From a checkpoint of a small CTC audio transcriber.
Model: 2.72M parameters, log mel input, arch convnext, width 192.
Rows from block 9, named by matrix and row number. Rows with one number belong to one neuron. Each number is 128 + 32 x the weight over the matrix's rms, rounded and kept within 0 to 255. All counts start at 0.
# gate: MLP gate (model.blocks.9.mlp.gate.weight, 384x192), inputs 64-127
# fc1: MLP up (model.blocks.9.mlp.fc1.weight, 384x192), inputs 64-127
# fc2: MLP down (model.blocks.9.mlp.fc2.weight, 192x384, transposed), outputs 64-127
gate.208 [113  58  67  96 135  74 116 146 123 153 175 151 118 148 124 124 137 105 155 180 134  96 128 134 146 176  62 146  92 123 211 117 157 151 166 117  98  65 204 127 129 111 166 122 134  80 102 106 176 123 102 142 146 158  92  98 133 126 133 142 177  98 114 108]
gate.209 [116  90  68 174 131 100 147 136  98 127 132 155 122 178 145 143 110 170 186  61 114 105 150 120 168 139 138 157 116 171 148 141 154 141 153  85 157  74  81 108  85 185 133 140  83 131 144 122  73 122 140 155 136 153 136 139 135  41 105 143 174 113 162 176]
gate.210 [138  76  92 180 155 112 138 175 174 103 121 142 111 184  89 131 157 132 148  77 124 121 127  83 135 104 130 127 118  92 109 163 103  73 140 138 106 150 152  29 149 185 113 112 154 180  65 146 105 146 118 144 106 145 106 106 141 212 145 131 169 169 199 134]
gate.211 [147 126 137 144 111 142 119 111 158 112 115 106 165 115 113 128 149 110 168 126 159 115 166  90 122 126 120 147 123 113 216 104 158 135 173  96 136 142 164 107  93 110 150 157 164 178 144 115 122  91  86 126 184  97 154 151 118 171 146 172 119 121  67 124]
gate.212 [145 165 160 135 145 115 129 154 126 150 113 149 126 104 146 129 138 137 198  95  79 125 108 118 149 165  64 127 133 123 142 154 117 150 161 146 122 120 135 122  79 134  99 110  82  30 163 120 110  96  82 122 137 141 141 183  99 131  55 106  71 159 107 118]
gate.213 [137 155  94 136 153 147 113 119  64 136 129 137  97 154 192 136 106 150 150  92 184 183 127  79 148 211 118  94  86  88 116  79 142 123 162 122  92  95 198 120 132 167 127 101 165 134 143 189 102 114 128 130 101 172 143 127 102 124  90 113  66  73 130 109]
gate.214 [171 109  94 146  96 108 109 145 171  96 151 108 123 130 179 204 132 125 155 127 114 135 129 110  67 119 138 144  44 104 140 125 134 160 137 111  83 105 141 150 149 101 109 156 180 137 118 133 223 175 151 119 164 140  94 191  97 136 156  82 150 124 172 157]
gate.215 [ 97 124 187 113  30 171 167  91 106  99 158 115 178 138 119 129 170 126 141 139 102 164 112 118 131 140 144 146  74 166  64 141 158 128 132  76 110 131 140 134 174 183 193 154 159 164 159  87  61 130 135 150  39 118 167 135  84  85 125 193 139 194 139 139]
gate.216 [ 68  54 190 115 144 106 146 117  99 185  96 133 120 185 150 174 107  85 135 149 153 147 119  58  54 107 116 130 132 148 105  81 160 113 142 115 165 112 129 137 152 123  63 114 163 167 147  88 135 151 138  79 170 140 107 154 144  81 140  74 193 166  88  89]
gate.217 [131 127 115  69 132 155 154 122 141 133 166 107 133  95  87  84 169  95 163 125 167 100 153 124 150 171 162 185 104  99 102  98  91 117 106 103  99 182 192  74 162 138 109 123 171 164 180 147 142 114 119 121 122 184 101 118 184  72  78 116 108 157 110 131]
gate.218 [160  98 135 148 104 135 103 136 181 120 159  98 162 187 126 127 147 171 170 124 107 164 128 110  79  57 131 164 149  99 207 113 175 112 132 110 129 112 184 130 105  79 116 135 142 111  83 108 145  93  89 159 135 121 147 137 139 169  92 202  94  78 135 125]
gate.219 [103  89 115 105 134 135 134  78 166 144 157 159 103 120 136 160 107 165 129  79 151  79 155  87  99 185  81 157 120 159 119 169 153  90 119  94 197  99 209  99  44 113 113 128 124 189 123 183 154  98  66 165 135 119 138 136 125 131 170  92  86 109 156  70]
gate.220 [134 130 180  93 128 119 114 176  75 163 144 150 117  77 133 120 153 208 207  80 120 121 176  78 162 159  86 148 113 181 163 107 150 115 169 179 150 109  76 146 135 176 156 113  85 115 144 135 151 170 170 141 126 134 148  86 137 140  73 172 140 143 142 151]
gate.221 [157 160 177 113 106 105 122 111 125 156 138 169  99 108 141 193 146 113 139 153 128 126 101 115 115 172  80  93 126 113 115 145 154 177  97 158 144 103  99 134 129 135 141 164  88 160 123  88 132  93 151 107 122 124 123 132 170 140  92 146 130 115 130 110]
gate.222 [142 122 151 121 124 144 105  92  77 182 117 126  94  76 146 126 150  57 147  98 122 106 162 126 166 103 144  76  97 151 138 218 159 137 173 149 153 123 135 105 132 173 102  83 136 103 131  97 170 147 161 144 168  94 151  97 174 184 117 100 128 164 132 108]
gate.223 [113 118  95  83 130 114 141  72 151 124 108 129  79  92  98 133 124 151 134 154 154 166 147 148 152 142 101 164 131 145 103 187 118 154 160  63 159 111 135 161 142 114 120 103 167 124 161 122 112 129 139 103 187 141 144 164  92 112  94 229 122 152  92  99]
gate.224 [157 107 192 164 140 148 108 206 131 132 166  98  91 173 117  67 154 134 138 155 152 110 152  68  84 108 162 119  68 174 176 100 186 133 138 126 120  89 123 133 108 118 141 133 168  93 134  71  97 117  95  97 173 127 178  99 157 127 152 171  99 114 109 118]
gate.225 [ 74 150 119 118 137 157 108 146 155 130 156 160  85 116 119 150  80  98 133  98 156 107 153 140 113  88 135 121 101  79 123  77 144 119 184 131  95 128 132 166 108 143 144 116 192 161 126 130  91 154 148  70 158 101  75 149 123 149 147 129 120 133 136 120]
gate.226 [177 157 135  93 225  84 132 162 198 129 145  95 149 128 194 125 148 124 104 112 173 136 150 149 123 191 187 127 145  93 120 129 175 157 125 134 116 114 128 120  99 101 154 101 143 130  91 166 121 143 198 105 150 139 114 117 148 122  75 105 157 133 123 118]
gate.227 [ 95 152 169 181 172 107 148 172 177 163 121 129 114 126 106  83 116 141 158  99 130 135 133 150  93  73 137  75 138 126 150 170 159 115 106 192 159 109 181  77 192 128 102 111 112 134 113 122 122  88 116 172 152 162 161 134 168 111 170 101 118 129  99 102]
gate.228 [145 170 128 127 138 150 149 117  65 144 191  71 164  78 142 103 115 154 137 115 150 157  58 176 117 143 185 109 153 154 100  54 112 169 126 148 153 153 100 102 127  91 142 140 117  61 163 120 135 174 131 181 136 121  89 138 148 120 116  82 178 119  94 157]
gate.229 [122 189 146 165 117 184  93 122 123 137  91 125  90 144  75  94  97 130 114 172 183  92 134 143 140 101  79 123 161 148  76 129 150 185  82 147 176 124 124 133 123 107 142 143  74 165 134 123 185 155 124 108 131 131  78 127 118  80 123 134 129  94 116 104]
gate.230 [129 112  97  91 136 123 124 150  62 125 120 151 135  96 149 178  95 134 106 138 108 139 142 121 169 117 158 178 186  98 175 126 155 144 129 143 112  69 110 134  53 146 123 186 125 131 105 174  89 191  97  77 103 139 109 172 176 153 159 177 157  80 179  18]
gate.231 [120 110 141 164 110 136  51 162  82 179 133  93 152 149 181  65 120 154 164  90  67 163 152  71  99  87 103 121 133 122 166 109 111 121 115 178  80  75  66 163  50 144 140 149  77 134 122 119 179 144 199 133  77 155  98 149 125 138  69 109 150 103 130 160]
gate.232 [141 101 100 141 125 135  79 153 126 156 146 132 146 145 105 134 116 152 164  89  67 108  84 144  85 133 116  98  86  93 117 137 167 179 145 133 104 139 138  76 146 134 146  81 130 114 107 129 175 135 147 136  51 163 131 142  99  84 111 123 150  87  94 129]
gate.233 [138 147 106 105 189 109  89 121 193 113 128  96 111 176 142 184 166 180  41 114 132 124  99 115  94 133 108 205 140 170 146 150 133 129  58 122 195 122 131 107 128  62 154 139 116 128 123 140 136  87 121 103 129  66  86 191 169 136  95 168 118 153 161 166]
gate.234 [100 119 101 125 129 126  97 135 136 101 148  86 120 113 164 128 116  92 138 137 111  86 152  93 130 128 101 126 129 110 204 156 134 174 111 163 148 182 161 156 130 223 159 128 116 119  88 112 105 196 121 135 101 124  62 189 126 155  93 111 123  65 118 134]
gate.235 [143 119 136 100 170  68 164 149 142 128 164 160 142 106 141 172 138 145 160 151 108 106  80 134  87 126  93 163 120 123  93 115 130  99 185 169 150 118  85 130 169  84 158  86 136  91 149 127 140 104 151 123 120 141 118  70 123 143 146 124 142  32 141 146]
gate.236 [193 119 153 117  78  80 153  95 123 148  95 161 131 109 150 134  40 176 116 112 109 119 159  94  77 112 159 116 140  56 124 144  95  90 184 143 132 167  80 138 136 102 158 107  82  63 103  98 133  70 132 139 119  98 143  70  96  30 165 143 157  97 125 117]
gate.237 [127 102  84 140 124 163 142  83 142 147 175 112 149 117 161 144 129  83 145 127 103 155 202 122 126 130  93 152 179 163 176 150 113  89 156  86 191 123 141 136  93 100  83 147  94  86 104  96 127 159 164 104 166 142 100 115 142 157 117 153  99 101 116 104]
gate.238 [121 151 185 180  35 144 119 118 170  70  86  87 102 101 106 149 122 118 147  63 110 119  72  87 177 105 115  85  82 123  93 142  87 154 107 138 101 179  63 129 155 107 158  96 133 110 105 169  77 113 158 128  99 104 135  77 138 125 123 125 109 102  60 107]
gate.239 [149 157 108 129 177 137  93 173 122 165 102 134 109 160 116 185 106 171 143  94 148 118 152 147 141  54 112 104 122 102 142 144 145 103 110 117  99 124 104 127 106 125 171 135 170 120 138 119  96  43 101 117 109 103  87 170 157 178 125 127 108 159 113 135]
gate.240 [163  87 133 121 149  95 118 147 185 168 110 119 137 102  93  69 179 151 137 123 132 143  99 118 122  89 137 161  77 111 142 126 127 125 117 118 124 133  97  94 180 104 163  73 118 139 126 118 114 169 135 149 133 120 101 130 127 133 115 154 175 111 138  74]
gate.241 [126 159  68 119 144 151 132 131  97  90  96  96  86 174 145 137 168 128 112 153 118 150 102 106 163 101 103 171 120 130 133 148 102 141  91  99 151 187 142  87 150 154 157  86 139 121 194 110 120 144 109 155 131 105 178 125 171  77 117 160  92  91  91 132]
gate.242 [ 67 107 181 158 156 135 138 108  87 157 140 109 168 100 153 102  84 132 103 169 159 167  83 128 158  89 145 157  82 145  93 157 140 154 114 139 123 137 152 138 134 138 136 142 160 108 136  99 108 193 177 158 143 108 136 177  92 136  75 136 126 172  91 118]
fc1.208 [139 116 109 135 147 132  83 152 143 153 204  51 118 182 114  95 154 119 164 130 140 164 130 172 126 200 111 167 127  97 125 140  86 122 115 164 137 126 143 124 196 158 129 172 163  56 159 216 194 137 158  89  88 123  48  62 103  49 139 129 144 149 171  92]
fc1.209 [166 181 138 127 101 142  54  47 120 151  55 166 107  82 109 101 157 114 131 105  82 114 140  67 131 146 170 121 141  97 127 108 212 157 119 144  92 156 120 157 137  80 131 140 179 195 141 159 145 112 153 165 148  75  98 153 133 153  70  96 163 125  99 205]
fc1.210 [122 155 101 105 121  65 121 147 112 158 138 147 123 143 111 102 112 120 170 178 156 129  97 117 120 167 171 122  87  84 168  86 145  78 161 177 127 145 127 193 159 117 117 178 152 100 156 142 120  97 167 139 135 143 198 117 139 115 114 156  70 153  88 115]
fc1.211 [103 101 140 158 158  98 142  72 115 174 161 150 119 130 117 124 128 195 112 107 123 145 128 136 150 125 181  29 119 111 158 121 100 104 159 130 149 105 201 149  94 117 103 160  53 111 110  74 108 142  86 122 152 134  80 180 166 140 147 105 163 100 108 118]
fc1.212 [153 151 133  90 145 143 101 124 172 109 131 112 110 103 101 136 112 127 156 131 156  93 192 127  93 117 183 158 119  68 154 178 135 108 119 109 165 137 146 124  92 104 143 109 139 143 115 114 132  78  97 110  41 100 186 177 132 142 146 173 150 103 119  84]
fc1.213 [140 146 111 146 130 134  49 134 128  82 125 105 147 123 100 155 183  76 136 144 123 145 111 111  78 127  90 129 138  82  94  74 109  89 106 146 174 143 113 152 158 161 207 133  95 189 162 129 195 167 114 155 115 128 148 156 135 107 144 161 143 173 119  87]
fc1.214 [138 139 148 184 135  55 111 139 137 144 162 100 128 137 145 106  85 160  92 112 105 224 162  88 142 150 118 105  95 180 160 117 144 130 105 124 100 115  91 100 184 120 161 151 169 172 116 164 160 119 115 158  54  82  70 150 123  87  81  85 119 155 122  72]
fc1.215 [ 89 112 149  84 131  44  83 138 180 118 146 154  71 127 146 106 134 137 190 122 167  74 131 183 100 169 139 111  60 131 120  94 109 150 182 160 150 112 193 144 101 128  79 134 135 111  84  79 161 112 127 107 143 109  95 115 101 116  85 159 147  73 126 145]
fc1.216 [ 75 121 120 173 146  95 132 113 161 113 131 116  99 136 139  90 117 141 160 101  66 187 167 110  79 162 186 144 150 104 111 100  77 171  97 105 130 141  73  93 112 141  77 123 163  82 125 118 122  85  70  73 116 139 159  29 171  89 153 149  99 146 155 140]
fc1.217 [115 148  82  78 115 187 120 108 109 176 164 157 130  92 146  69 180 128 145 116 150 149 143 111  64  94 164 123  97 201 129  86 121 120 163  97  81 124 124 116 137 155 115 124 184 158 166 115  97 131 154 135  98 133  97 120 143  34 100 139 156  88 162 153]
fc1.218 [108  68 160 116 172  75  72 122 176 150 123 201 102 140 138 129 128 115 123 160  69 180 117  95 144 194 160 127 125 141 145 163 167 114 126 104  97  92 140  73 116 105  98 111 120 161 154 153 136 123 177 129 118 147 112 111 144 158 111 109 170 107 179 107]
fc1.219 [113 104 137 172 132 144  74  78 148 113 167  92 109 122 152 189 183 153 134 114  90 110 125 163 128  90 122 100 128 143 145 166  97 152 137 107 125 154 128  73 105 163 118 141 146  74 141 102 155 146 118  95 103 106  83 119 180 100 146 166 131 155 135 110]
fc1.220 [125 110 130 144 109  45  90 250 118 156 146 145 131 130 122 122 137 114 124 122 126  79 174 152 118 151 120 117 173 122 116 130 129 135 152 112  93 131  97 158 163 120 139  83 137 168 120 112  71 140  96 135 102  95  96 139 101  82 129 171 115 181 137 120]
fc1.221 [ 85 142  94 134 161  41 116  74 177 151 154 141 126  73 115 121 180  93  75 111 157 117 136 141 114 107 139 113 144 145 116 131 104 101 113 116 115 110 142 146 113 129 236 150 116 144 152 124 121 136 101 159 126 118 111 136 148 185  86 146  84  98 170 134]
fc1.222 [ 59 167  93 162 159 120 120 107  76  76 130  80 152 202 109 171 158 150  94 163 145  88 165 170 154 129  62 187 120 119 148 132 139 145 144  71 145 111 160 107 102 143 174  80 122  86 146 114 101 131 122 170 112 149 124 100 174 154  95 151 125 200 210 140]
fc1.223 [161 158 134 129 118 130 174  96 100 134 129  89 110  68  13 105 141 141 118 120 117 153 124 185 161 174 110 100 144 172 133 125 127 155 105  65 135 114 143  77 148 164 148 125 145 120 143 115 137 173 186 186 114 152 165 152 114 118 107 166  71 141 123 150]
fc1.224 [175 108 155 151 132 129 142 115 122 159 148 143 129 146 141 145 116  86 138 129 123  89 112 175 146  88 127 114  98 116 130 108 160  97 181 110 147 155 163 148 145  64 154  86  46 118 211 210  96 179 158 185 147 121 132 134 157 157  92 106 167 116 153 147]
fc1.225 [102  76 163 162 121 107 165 189  88 147 153 117  92 147 118 132 171 146  77 105 120 105 123 106 128 167 113  92 178  85 114 164 134  52 121 157 160 116 160 152  63 104 122  74 137 119  73 111 151 113 119 207  99 134 135 139 150  86 115 115 140 143 158 146]
fc1.226 [174 180 126  69 168 105 183  86 175 102 104 133 153 114 153 138 122 160 160 142 121 101 166 136  81 183 131 123 120  90 114  76 149 130 116 120 140 179 134 144  83 137 104 163 103 161  45 153 121 120  72 135 125 118 111 170 200 148  69 111 106 112 105 114]
fc1.227 [125 126  91 138 116 128  98 115  67 108  55 142 126 147 124 171 177 159  78 127 140 129 156  72 132 121 107 165 176 112 115  95 104 129 167 130 104 172 115 130 169 120 163 108 140 139 120 159 140  95 103 158 205 130 131 135  85 128 167 144 119 125 178 167]
fc1.228 [119 116 104 137 100  86 158 122 151 146 160 128 108 152 142 123 116 139 165 151  93  73 133 129 155 173 129  85 157 175 108 136 147 111  88 124 124 129 142 131 150 102 156 109 140 155 137 164 100  93 195  95  94 104 136 136 148 131  98 174  95 126 158  76]
fc1.229 [132 183 139 156 152 155 148  66 163 148 144  38 119 105 155 106 138 115 154 159 189 235 183 113 151  96 126 155 171 160 154  80 162 179 118 131  96 110 106 119  93 134  65  91  98  46 203 168 107 164 167  75 128 133 159 158  63  65 103 143  38 154 119 137]
fc1.230 [126 119 105 223 125 139 119 144  62  99 173 149  97 104 136 171 134 141 152 118 122 120 113 108 170 102 134  67 200 144 137 127 115 154  28  78 113 101 107  93  63 130 160 119 149  80  35 177  79 117 145 155 140 139 118 205 110 130 109 142 159 135 160 140]
fc1.231 [ 70  95 158 105  88 130 138  99 157  99  76 160 140 164  92 144 190 192 111 182 125  90 158 122 154 161 146  80  98 160 126  87 116 169  87 127 111 155 112 152 123 103 125 122 141 162 159 159 141 157 114 129 135 166 197 106 153 137 122 105 137 120 137  87]
fc1.232 [150 126 159 133 128 126 154 130 119 179 146  77 186  91 175 112  86 128 123 124 167 167 105  96  73  93 129 104 141  70 183 166 188 173 136 151 143 127 106 110 137  86 128 176 112 118  96 111 107  90 184 162 120 185 145 101 120  95 117  86 154 125 169 145]
fc1.233 [128 121  87 122  99 114 124 151 193 111  88 129  91  87 130 133 187 122 128 134 117 125 115 122 158 113 154  66 126 179  87 111 149  53 105 126 106 130 158 138 164  54 130  88 149 146 149 103 150 151 127 172  73 141 103 118  75 149 164 119 153 155 158 180]
fc1.234 [109 101 104 156 112 179 123  93 159 100 118 116 130  59  91 124 146  57  89 100 152 141  92 131 169 107  89  78 148 140 125  98 171 111 130 115 155  82 131 125 100 134 138 133 123 125 124 209 131 148 158 133 121 113 137  81 129 141 175 159 135 171 177 166]
fc1.235 [ 96 121  91 168 132 136 109 167  88 127 177 111 162 131 100 116 141 124 142 150 147 159 164 148 114 188 131 122 167  90 159 125 130 155  59  55 141 128 189 132 154 209 106 171  74  56 101  81 124 132 111 143  88 130 158 167 172 147  73 138 110 115 135 111]
fc1.236 [149 127 142  85 133 124 191 137 167 198 144 183 159 108  70 108  83 111 115 119 119 144 164 185 122 128 158 144 138 104  60 181 129  69 147 126  79 196 184 125 127 103 153 147 119 138 131 181  67 103 165 173 131 153 205 130 151 157  99 143 162 130  65 142]
fc1.237 [102 116 164 123 187 136 123 156 148 158 103 108  92 102 127 120 118 139 140 122 120 101 148  92 133 171 145 147 116 111 175 175 171 178  98 120 144  90 135  83  70 146 119 166 129 182  74 113 157 156 156 149 155 153 136  76 123 152  55 105  89  90 114  82]
fc1.238 [160 144  98 232 190 155 171 200 149 208 160 135 120  90  65  40 106 101 159 224 110 131 118 127 120 137 137 155 103 180 126  40 157  95 152 134 110 108 142 164 138 106  96 182  57 147 107 112 138 126 131  97 129 131 190 113  92 121  83 167 174  88 133 106]
fc1.239 [115 141  95  92 112 137  90  73 166 120 144 153 167 131 113 122 123 140 134 149 117 117 168 180 105 107 144  92 173  91 134 186 128 104 153 144 126 155  87 123 166 133 162 166 144  98 116 126 139 136 145  86  96 135 133 120 107  82 135 179 156 124  91 124]
fc1.240 [100  74 150 174 126 144 123 123 112  89 151 102  88 160 142 170  98 130 161  62 157 139 181 159  99 157  96 118 148  71 138 114 132 136 134 164 136  61  99 130  96 114 153 196 197 144 136 125 164 103 178 113  59 176 190 173 153 104  82 112 110  96  97 168]
fc1.241 [ 82 129  57  98 123 106  93 162 117 147 112 101 142  89 158 105  87  92 140 140 102 192  90 165 109 138 120 147 124 144 106 134 104 150 130  62 145 102 152 115 125 123 115 156 100 117  91 179 134 102 119 145 148 117 160 146 127 171 136 124 124 148 145 138]
fc1.242 [150 157  86 120 113  98  85 172 146 137  98  93 139 177 152 116 159 109 193 178 115 158 128  81 125 158  84 162 160 120  66 147 169 128 127 110 113 111  59 115 204  93 149 123 118 137 166 180 102  89  85 112 108 150 143 117 135 118 107 169 123 113 101 166]
fc2.208 [141  69 114 118 160 127  81  61 150 157 132 168 186 113 143 121 125  99 150 162 137 149 132  95  90 155  66 178 130 130  82 143 129  98 118 154  85  73  99  95 120 161 153 135 107 113 127 144  56 173 101 131 199 170 133 159 127 150 184 119 164 110  96  91]
fc2.209 [ 96 166 125 134 130  88  96 129 131 152 135 191 140 167 168 155 160 117 141  99 111 151 107 167 154 104 159 113 156 142 155 103 130  77 144 132 126 161 186 116 159 158 105  69 137 174  99 125 200 122 103 103 142 129  84 145 141 135 154 123  77  99 133 116]
fc2.210 [ 85 118 170  82 164 134 161 133 166 134 124 159  64 169 119 188 181 106 117  90 128 129 173  75 151 190 111 108  82 126 107 164 189 199 125 152 166 117 115 102 121  84 100 104 100 178 125 116 175 135  89 108 113 193  93 127 159 169 138  99 130 150 134 146]
fc2.211 [116 128 125 103 144 122 199 169 109 119 121 110 177  96 122 144 166 141 109 110 126 138 149 161 180 146 112  70 103 144 135 192 129 198 124 168 139  69 153 166 117 123 183 126  89 104  94 147 149 161 166  79 153 128 131 131 109 123 106 139 122 135 116 138]
fc2.212 [136  96 103  96 127 130 111  96  95 100 115  88 124 154 166 161 124 157 118 105  83 159 145 140 127 171 119 154 117 113 139  96 154 186 103 110 166 107  97 124 138 184 117 154 103 129  58  98 104 158 113 133 105 107 119 138 120 144 124 162 143 147 108 119]
fc2.213 [106 142 126  88 119 115 133 123 133 136 143  58 136 145  97 153 129  88  54 119 102 132 110 121 122 199 124 188 122  98 131 127 147 137 110 156 102 173 162 105 135 117 134  91  73 146 170 135 141  74 142  68  62 115 142 123 117 157 116 147 124 168 129 106]
fc2.214 [195  95 139 129 139 149 132 117 188 106 159 180 147 118 125 159 109 146 108 196  78 116  85 134 190  93 148 136 131 134 151  80 121 112 111  41 183 116 138 103 104  98 139  53 154 126 148 139  65 119 190 123 130 129 205 125  84 113 138 150 212 130 151 128]
fc2.215 [180 110 127 153 159 182  27 124  63 120  71 163 139 180 162 130 153  76  56 162 112 149 133  88 178 163 114 231 216 103  87 172 102 108  91 100 117 131 106 170 165 145 100  95 118 150  76 112 119 177 126 180  87  93 123 108 141 125 117 117 117 101 135 177]
fc2.216 [105 144 125  76 149 146 173 119 139 117 145 199 102 139 148 120 161 110 171 115 158 117 152 121 113 127 176 182  86 128 168 129  93  74  80 139  91 151  84  66  93 157  65 135 151  81 158 173 138  87  67  92 115  66 134  82 141 179 102 179 140 125 123 115]
fc2.217 [124 148 127  92  80  94 160 187 110 190 126 119 121 208 147 209 125 146  95  91  98 123 132  92 161 164 132 133 131 134 189 141 140 135  88 129  73  73  75 144 111 130  71 167 145 135  82  71  81 154 127 115  86 190 115 152 116 137 110 157  67  98 140 182]
fc2.218 [147 181 104 129 103 103 153 109 159 123 131 109 151  83 130 159 197 110 109 124  93  83  95 142 152  97 145 122 109 124 113 172  78 121 110  93 106 101 117 139 123 146 149 138 189 136  86  95 163 185 131 146 125  69 121 136 131  78 127  86 113 139 136 148]
fc2.219 [147 132 125 145 173 102 132 188 117 139 173 104  86 140 166 118 121 108 160  96  81 160 135 144 192 131 182 153 125 145 158 146  62 107 132 107 106 147  95  87 159 126 159 131 144 125 159 115 151 138 113 165 115  83 176 160 109 143 182  79 136 150 137  51]
fc2.220 [144  86 135 131 113 160 126 154 113 132  48 153 158 146 127 109  92 135 112 144 142 111 166  74 175 176 132  94 156  44  94 103 187 105 148 165  85 112 142 171 132 110 112 104 141 107  98 189 209  93 163 142  98 123 137  66 135  99 140 132 144 135 137 104]
fc2.221 [127 149 142 108 202 156 130 101  63 152 180 152 158 159 134 171  65 150 125 167 176 138  48  96 116 175 133  97 121 100 183  80 143  67 103 146 118 156 196  96 116 129 135 106  91 108 134 115 148 152 182 118 128 157 107 130 107 112 120 150 116 155 107 117]
fc2.222 [127 142  74 145 113 129 146 143 102  85  69 147 174 152 174  95 106 110  57 180 131 100 174 167 153 106  82 123 115 114 137 162 177 214 121 107 145 108  69 156 146 100 139 110 175 140 132 145 102 163 117 174 134  82 173 134 131 120 147 175 168  94 126 166]
fc2.223 [171 151  90 110 168 184 152 120  86 149 136  95 126 135 143 172 108 137  89 122 155 151 140 111 125 121 126 104 105 122 153 139 139  68 106  87 156 153 115 129  87 117 166 140 159 116 137  67 202 139 155 186 138 194 148  90 135  91 184 173 116  85 114 154]
fc2.224 [172  78 179  51 161 105 119 173  94 123 135 115 187 152 154 121 155  81 123  59 143 184 113  77 184  47 104  92 100 181 151 134 102 145 115 122  89 120 129 125 161 131  79 172 160  97 166 104 118 121  93 167 136 159 140 145  87 144 116 102  94 143 156 181]
fc2.225 [137 103 122  77 167 132  85 134 152 107 141 115 117  60 105 144 153  99 132 152  98  70 120 119  85 124 158 131 125 131  82 162  89  98 148 160 169 126 120 162 118 162 137 142 103 150 141 154 112 127 136 148 102 126 136 157 143 178 179  90 132 101 130 112]
fc2.226 [ 99 121 109 188 165 172 133 118 152 180 109 118 105 100  81 161 115 112 122 103 152 106 170 156 152 151  96 122  76 149 143 117 148 126 103 124  60 133 139 137  92 179  80  73 177 138 144 143 203 182 198 136  87 130 170 131  89  90  83 104 187 138  93 121]
fc2.227 [156 131 111  95 106 105 122 108 115 182 125 144 147 104  67  98 107 119 122 125 138 104 141  60 158 133 130 143 166 102  90 167 135 133  42  91 154 141 155 139 163  97 210 159 160 125 140 116 105 187  97 102 149 100  93  86 136 141 178 127 104 122 158 130]
fc2.228 [145 131 128 121 148 131 126 155 194 117 145  91 139 144 118 144 116 118  94 126 169 151 106 118 106 105  93 136 181 102 150  94 100  98 125 115 121 138 146 119 127 113 169  93 143  79  67 151 135 166  64 195 147 104 105 170 106 149 115 190 162 168 118 173]
fc2.229 [169 117 175 101  41 105 115 147  80 141 117 139 103 134 161  62 127 145 117 123 164  84  97 105  90 175 128 161 125 170 137 121 115  72 144  93 184 202 154 122 161 137 121 136 104 131 129 170 114 151 127 106  97  85 162  94 151 114  98 157  83 112 147 119]
fc2.230 [ 87 155 143  99 133 115 110 165 114 119 145 150 108 114 108 109  87 107 199 144 109 144 150 175 176  75 146 127 107  90 110 123 130  98 130 155  93 148 142 102 152  71 109 219  88 134 135 177 104 145 142 140  42  68 132 147 122  98 102 153 130  72 146 169]
fc2.231 [175 108 162  99 128  97 109  97 115  97  73 124  99 100 107  84 144 172 180 148  80 136  75 179 108 199 145  99  98 108 190 156  98 173 146  95 117  34  87 156 122 146 160  67 157 166 151 142  92 163 107 147 113 120 135 145 163 112 144 173 107 117 160 109]
fc2.232 [150 105 112 203 145  94 104 110 121 131 162 114  98 130 152 158 172 128  73 176 133 113 134 100 141  81  88  90 167 124 139 123 147  89 128 146 118 108  69 145 173  55 130 180 132 100  80 128  99 152 159 150 193  82 150 138 115 117 192 145 132 164 159 203]
fc2.233 [127 112 191 111 156  92 143 122 114 167 161 102 181 156 142 125 111 130 160 128 114  71 158 121 154 123 142  95 124 157 124 103 136 120 127 139 108 148  88 133  96  65 133 126  99  98 148  92 140 157 144 149 100 176  34 113 111  86 123 125 188 136 123 131]
fc2.234 [153 123 151 109 149 129 154 176 127  58  95  98 151 120 177 123  92 123 114 178 148 117 129 174 109 159  92 110 131 145  54 153 122  98 129 137 135 173  97 123 112 150 126  76 140 122  68 166 168 181  84  98 126  80 116 165 118 116 139 126  66 123 140 115]
fc2.235 [ 81 143 103 149  95 123 120 138 180 125  96  46 134  84  96 118 116 150 163  76 123 135  84  69 113 125 167 163  96  65  99 103 103 143  93 137 206 107 121 114 102 114 146 147 136 170 118 129 133 143 120 163 101  84 157 110  78 121 141  91  74 140 166 167]
fc2.236 [ 56 133 143 107 138 136 145 111 110 113  68 133 139  99 110 145 189 123 123 133  77 111 149 161 187 133 112 179 115 133  88 103 110  55 111 130 136 107 110 135  41 152 119 112 162 129 137  88 124 124 129 159  75 139 124 187 107 113  90  56 118 104 162 113]
fc2.237 [ 77  87 155 129 123 130 179 153  92 105 171 177 110 142 104  56 166 168 119 127 185 102 113 156 127 157 121 126 156 100 173 149 167  40 115 121  90 157  99 153 111 142 128  81 176  88 150 135 128  77 181 135 159 124 151 136 105 158  75 159 166  83 176 150]
fc2.238 [125  96 139  64 152 113 122 139 138 152 111 162 145 187 155 115 104  92 118 170 124 150 189 147 174 148 135 129 122 164 142 157 144 208  89 127  66 183 162 127 131 132 151 116 171 118 129 155 167 128  74 105  47 160 193 142  97 177  95 132 136  96 141 124]
fc2.239 [ 81 185 164 164 209 122 154  94 133 100  98 115 109 141 100 161 144 130  90 159 117 130 146  74 136 140 199  90 106 111 130 101 153 117 185  84 157 167  88 146 108 131 103 172 120  70 106  96 102 197  71 141 107  43 142 106  88 127 187 159  85 138 111 172]
fc2.240 [142 192 233 100  95 130 151 100 113 161 136 132 141 148 125 115 183 162  87 135 104  96 145 118 166  90  89 156 127 115 101 118 124 191 204  94 152 161 101 107 147  92 171 174  85 180  96  73  21 108  92  47 138 133 105  95 197 135 120 119 110 115 161 176]
fc2.241 [172  99 115 162 127 105 161 151 173 102  87 126 106 142 149 163 125 118 141 170 129  94 119 122 127 148  82 106 126 198 151 174 114 101  94  86 104 150  70 136 108 154 166 129 123 183 130  83 163  79  89  70 142 181 153 114  84 172  91  73 145  93 119 169]
fc2.242 [109 146 154 117 140 146 114 140 136 150  41 152 103 179 142 167 202  92 149 112 129 104 171 114 111 140 157 124 121 136 104 119 122 181 107 152  94 156 143  96 164 121 125 199  96 135 111  90 154 122 132 198 130 111 136 178 125 125  75 158  68 189  91 151]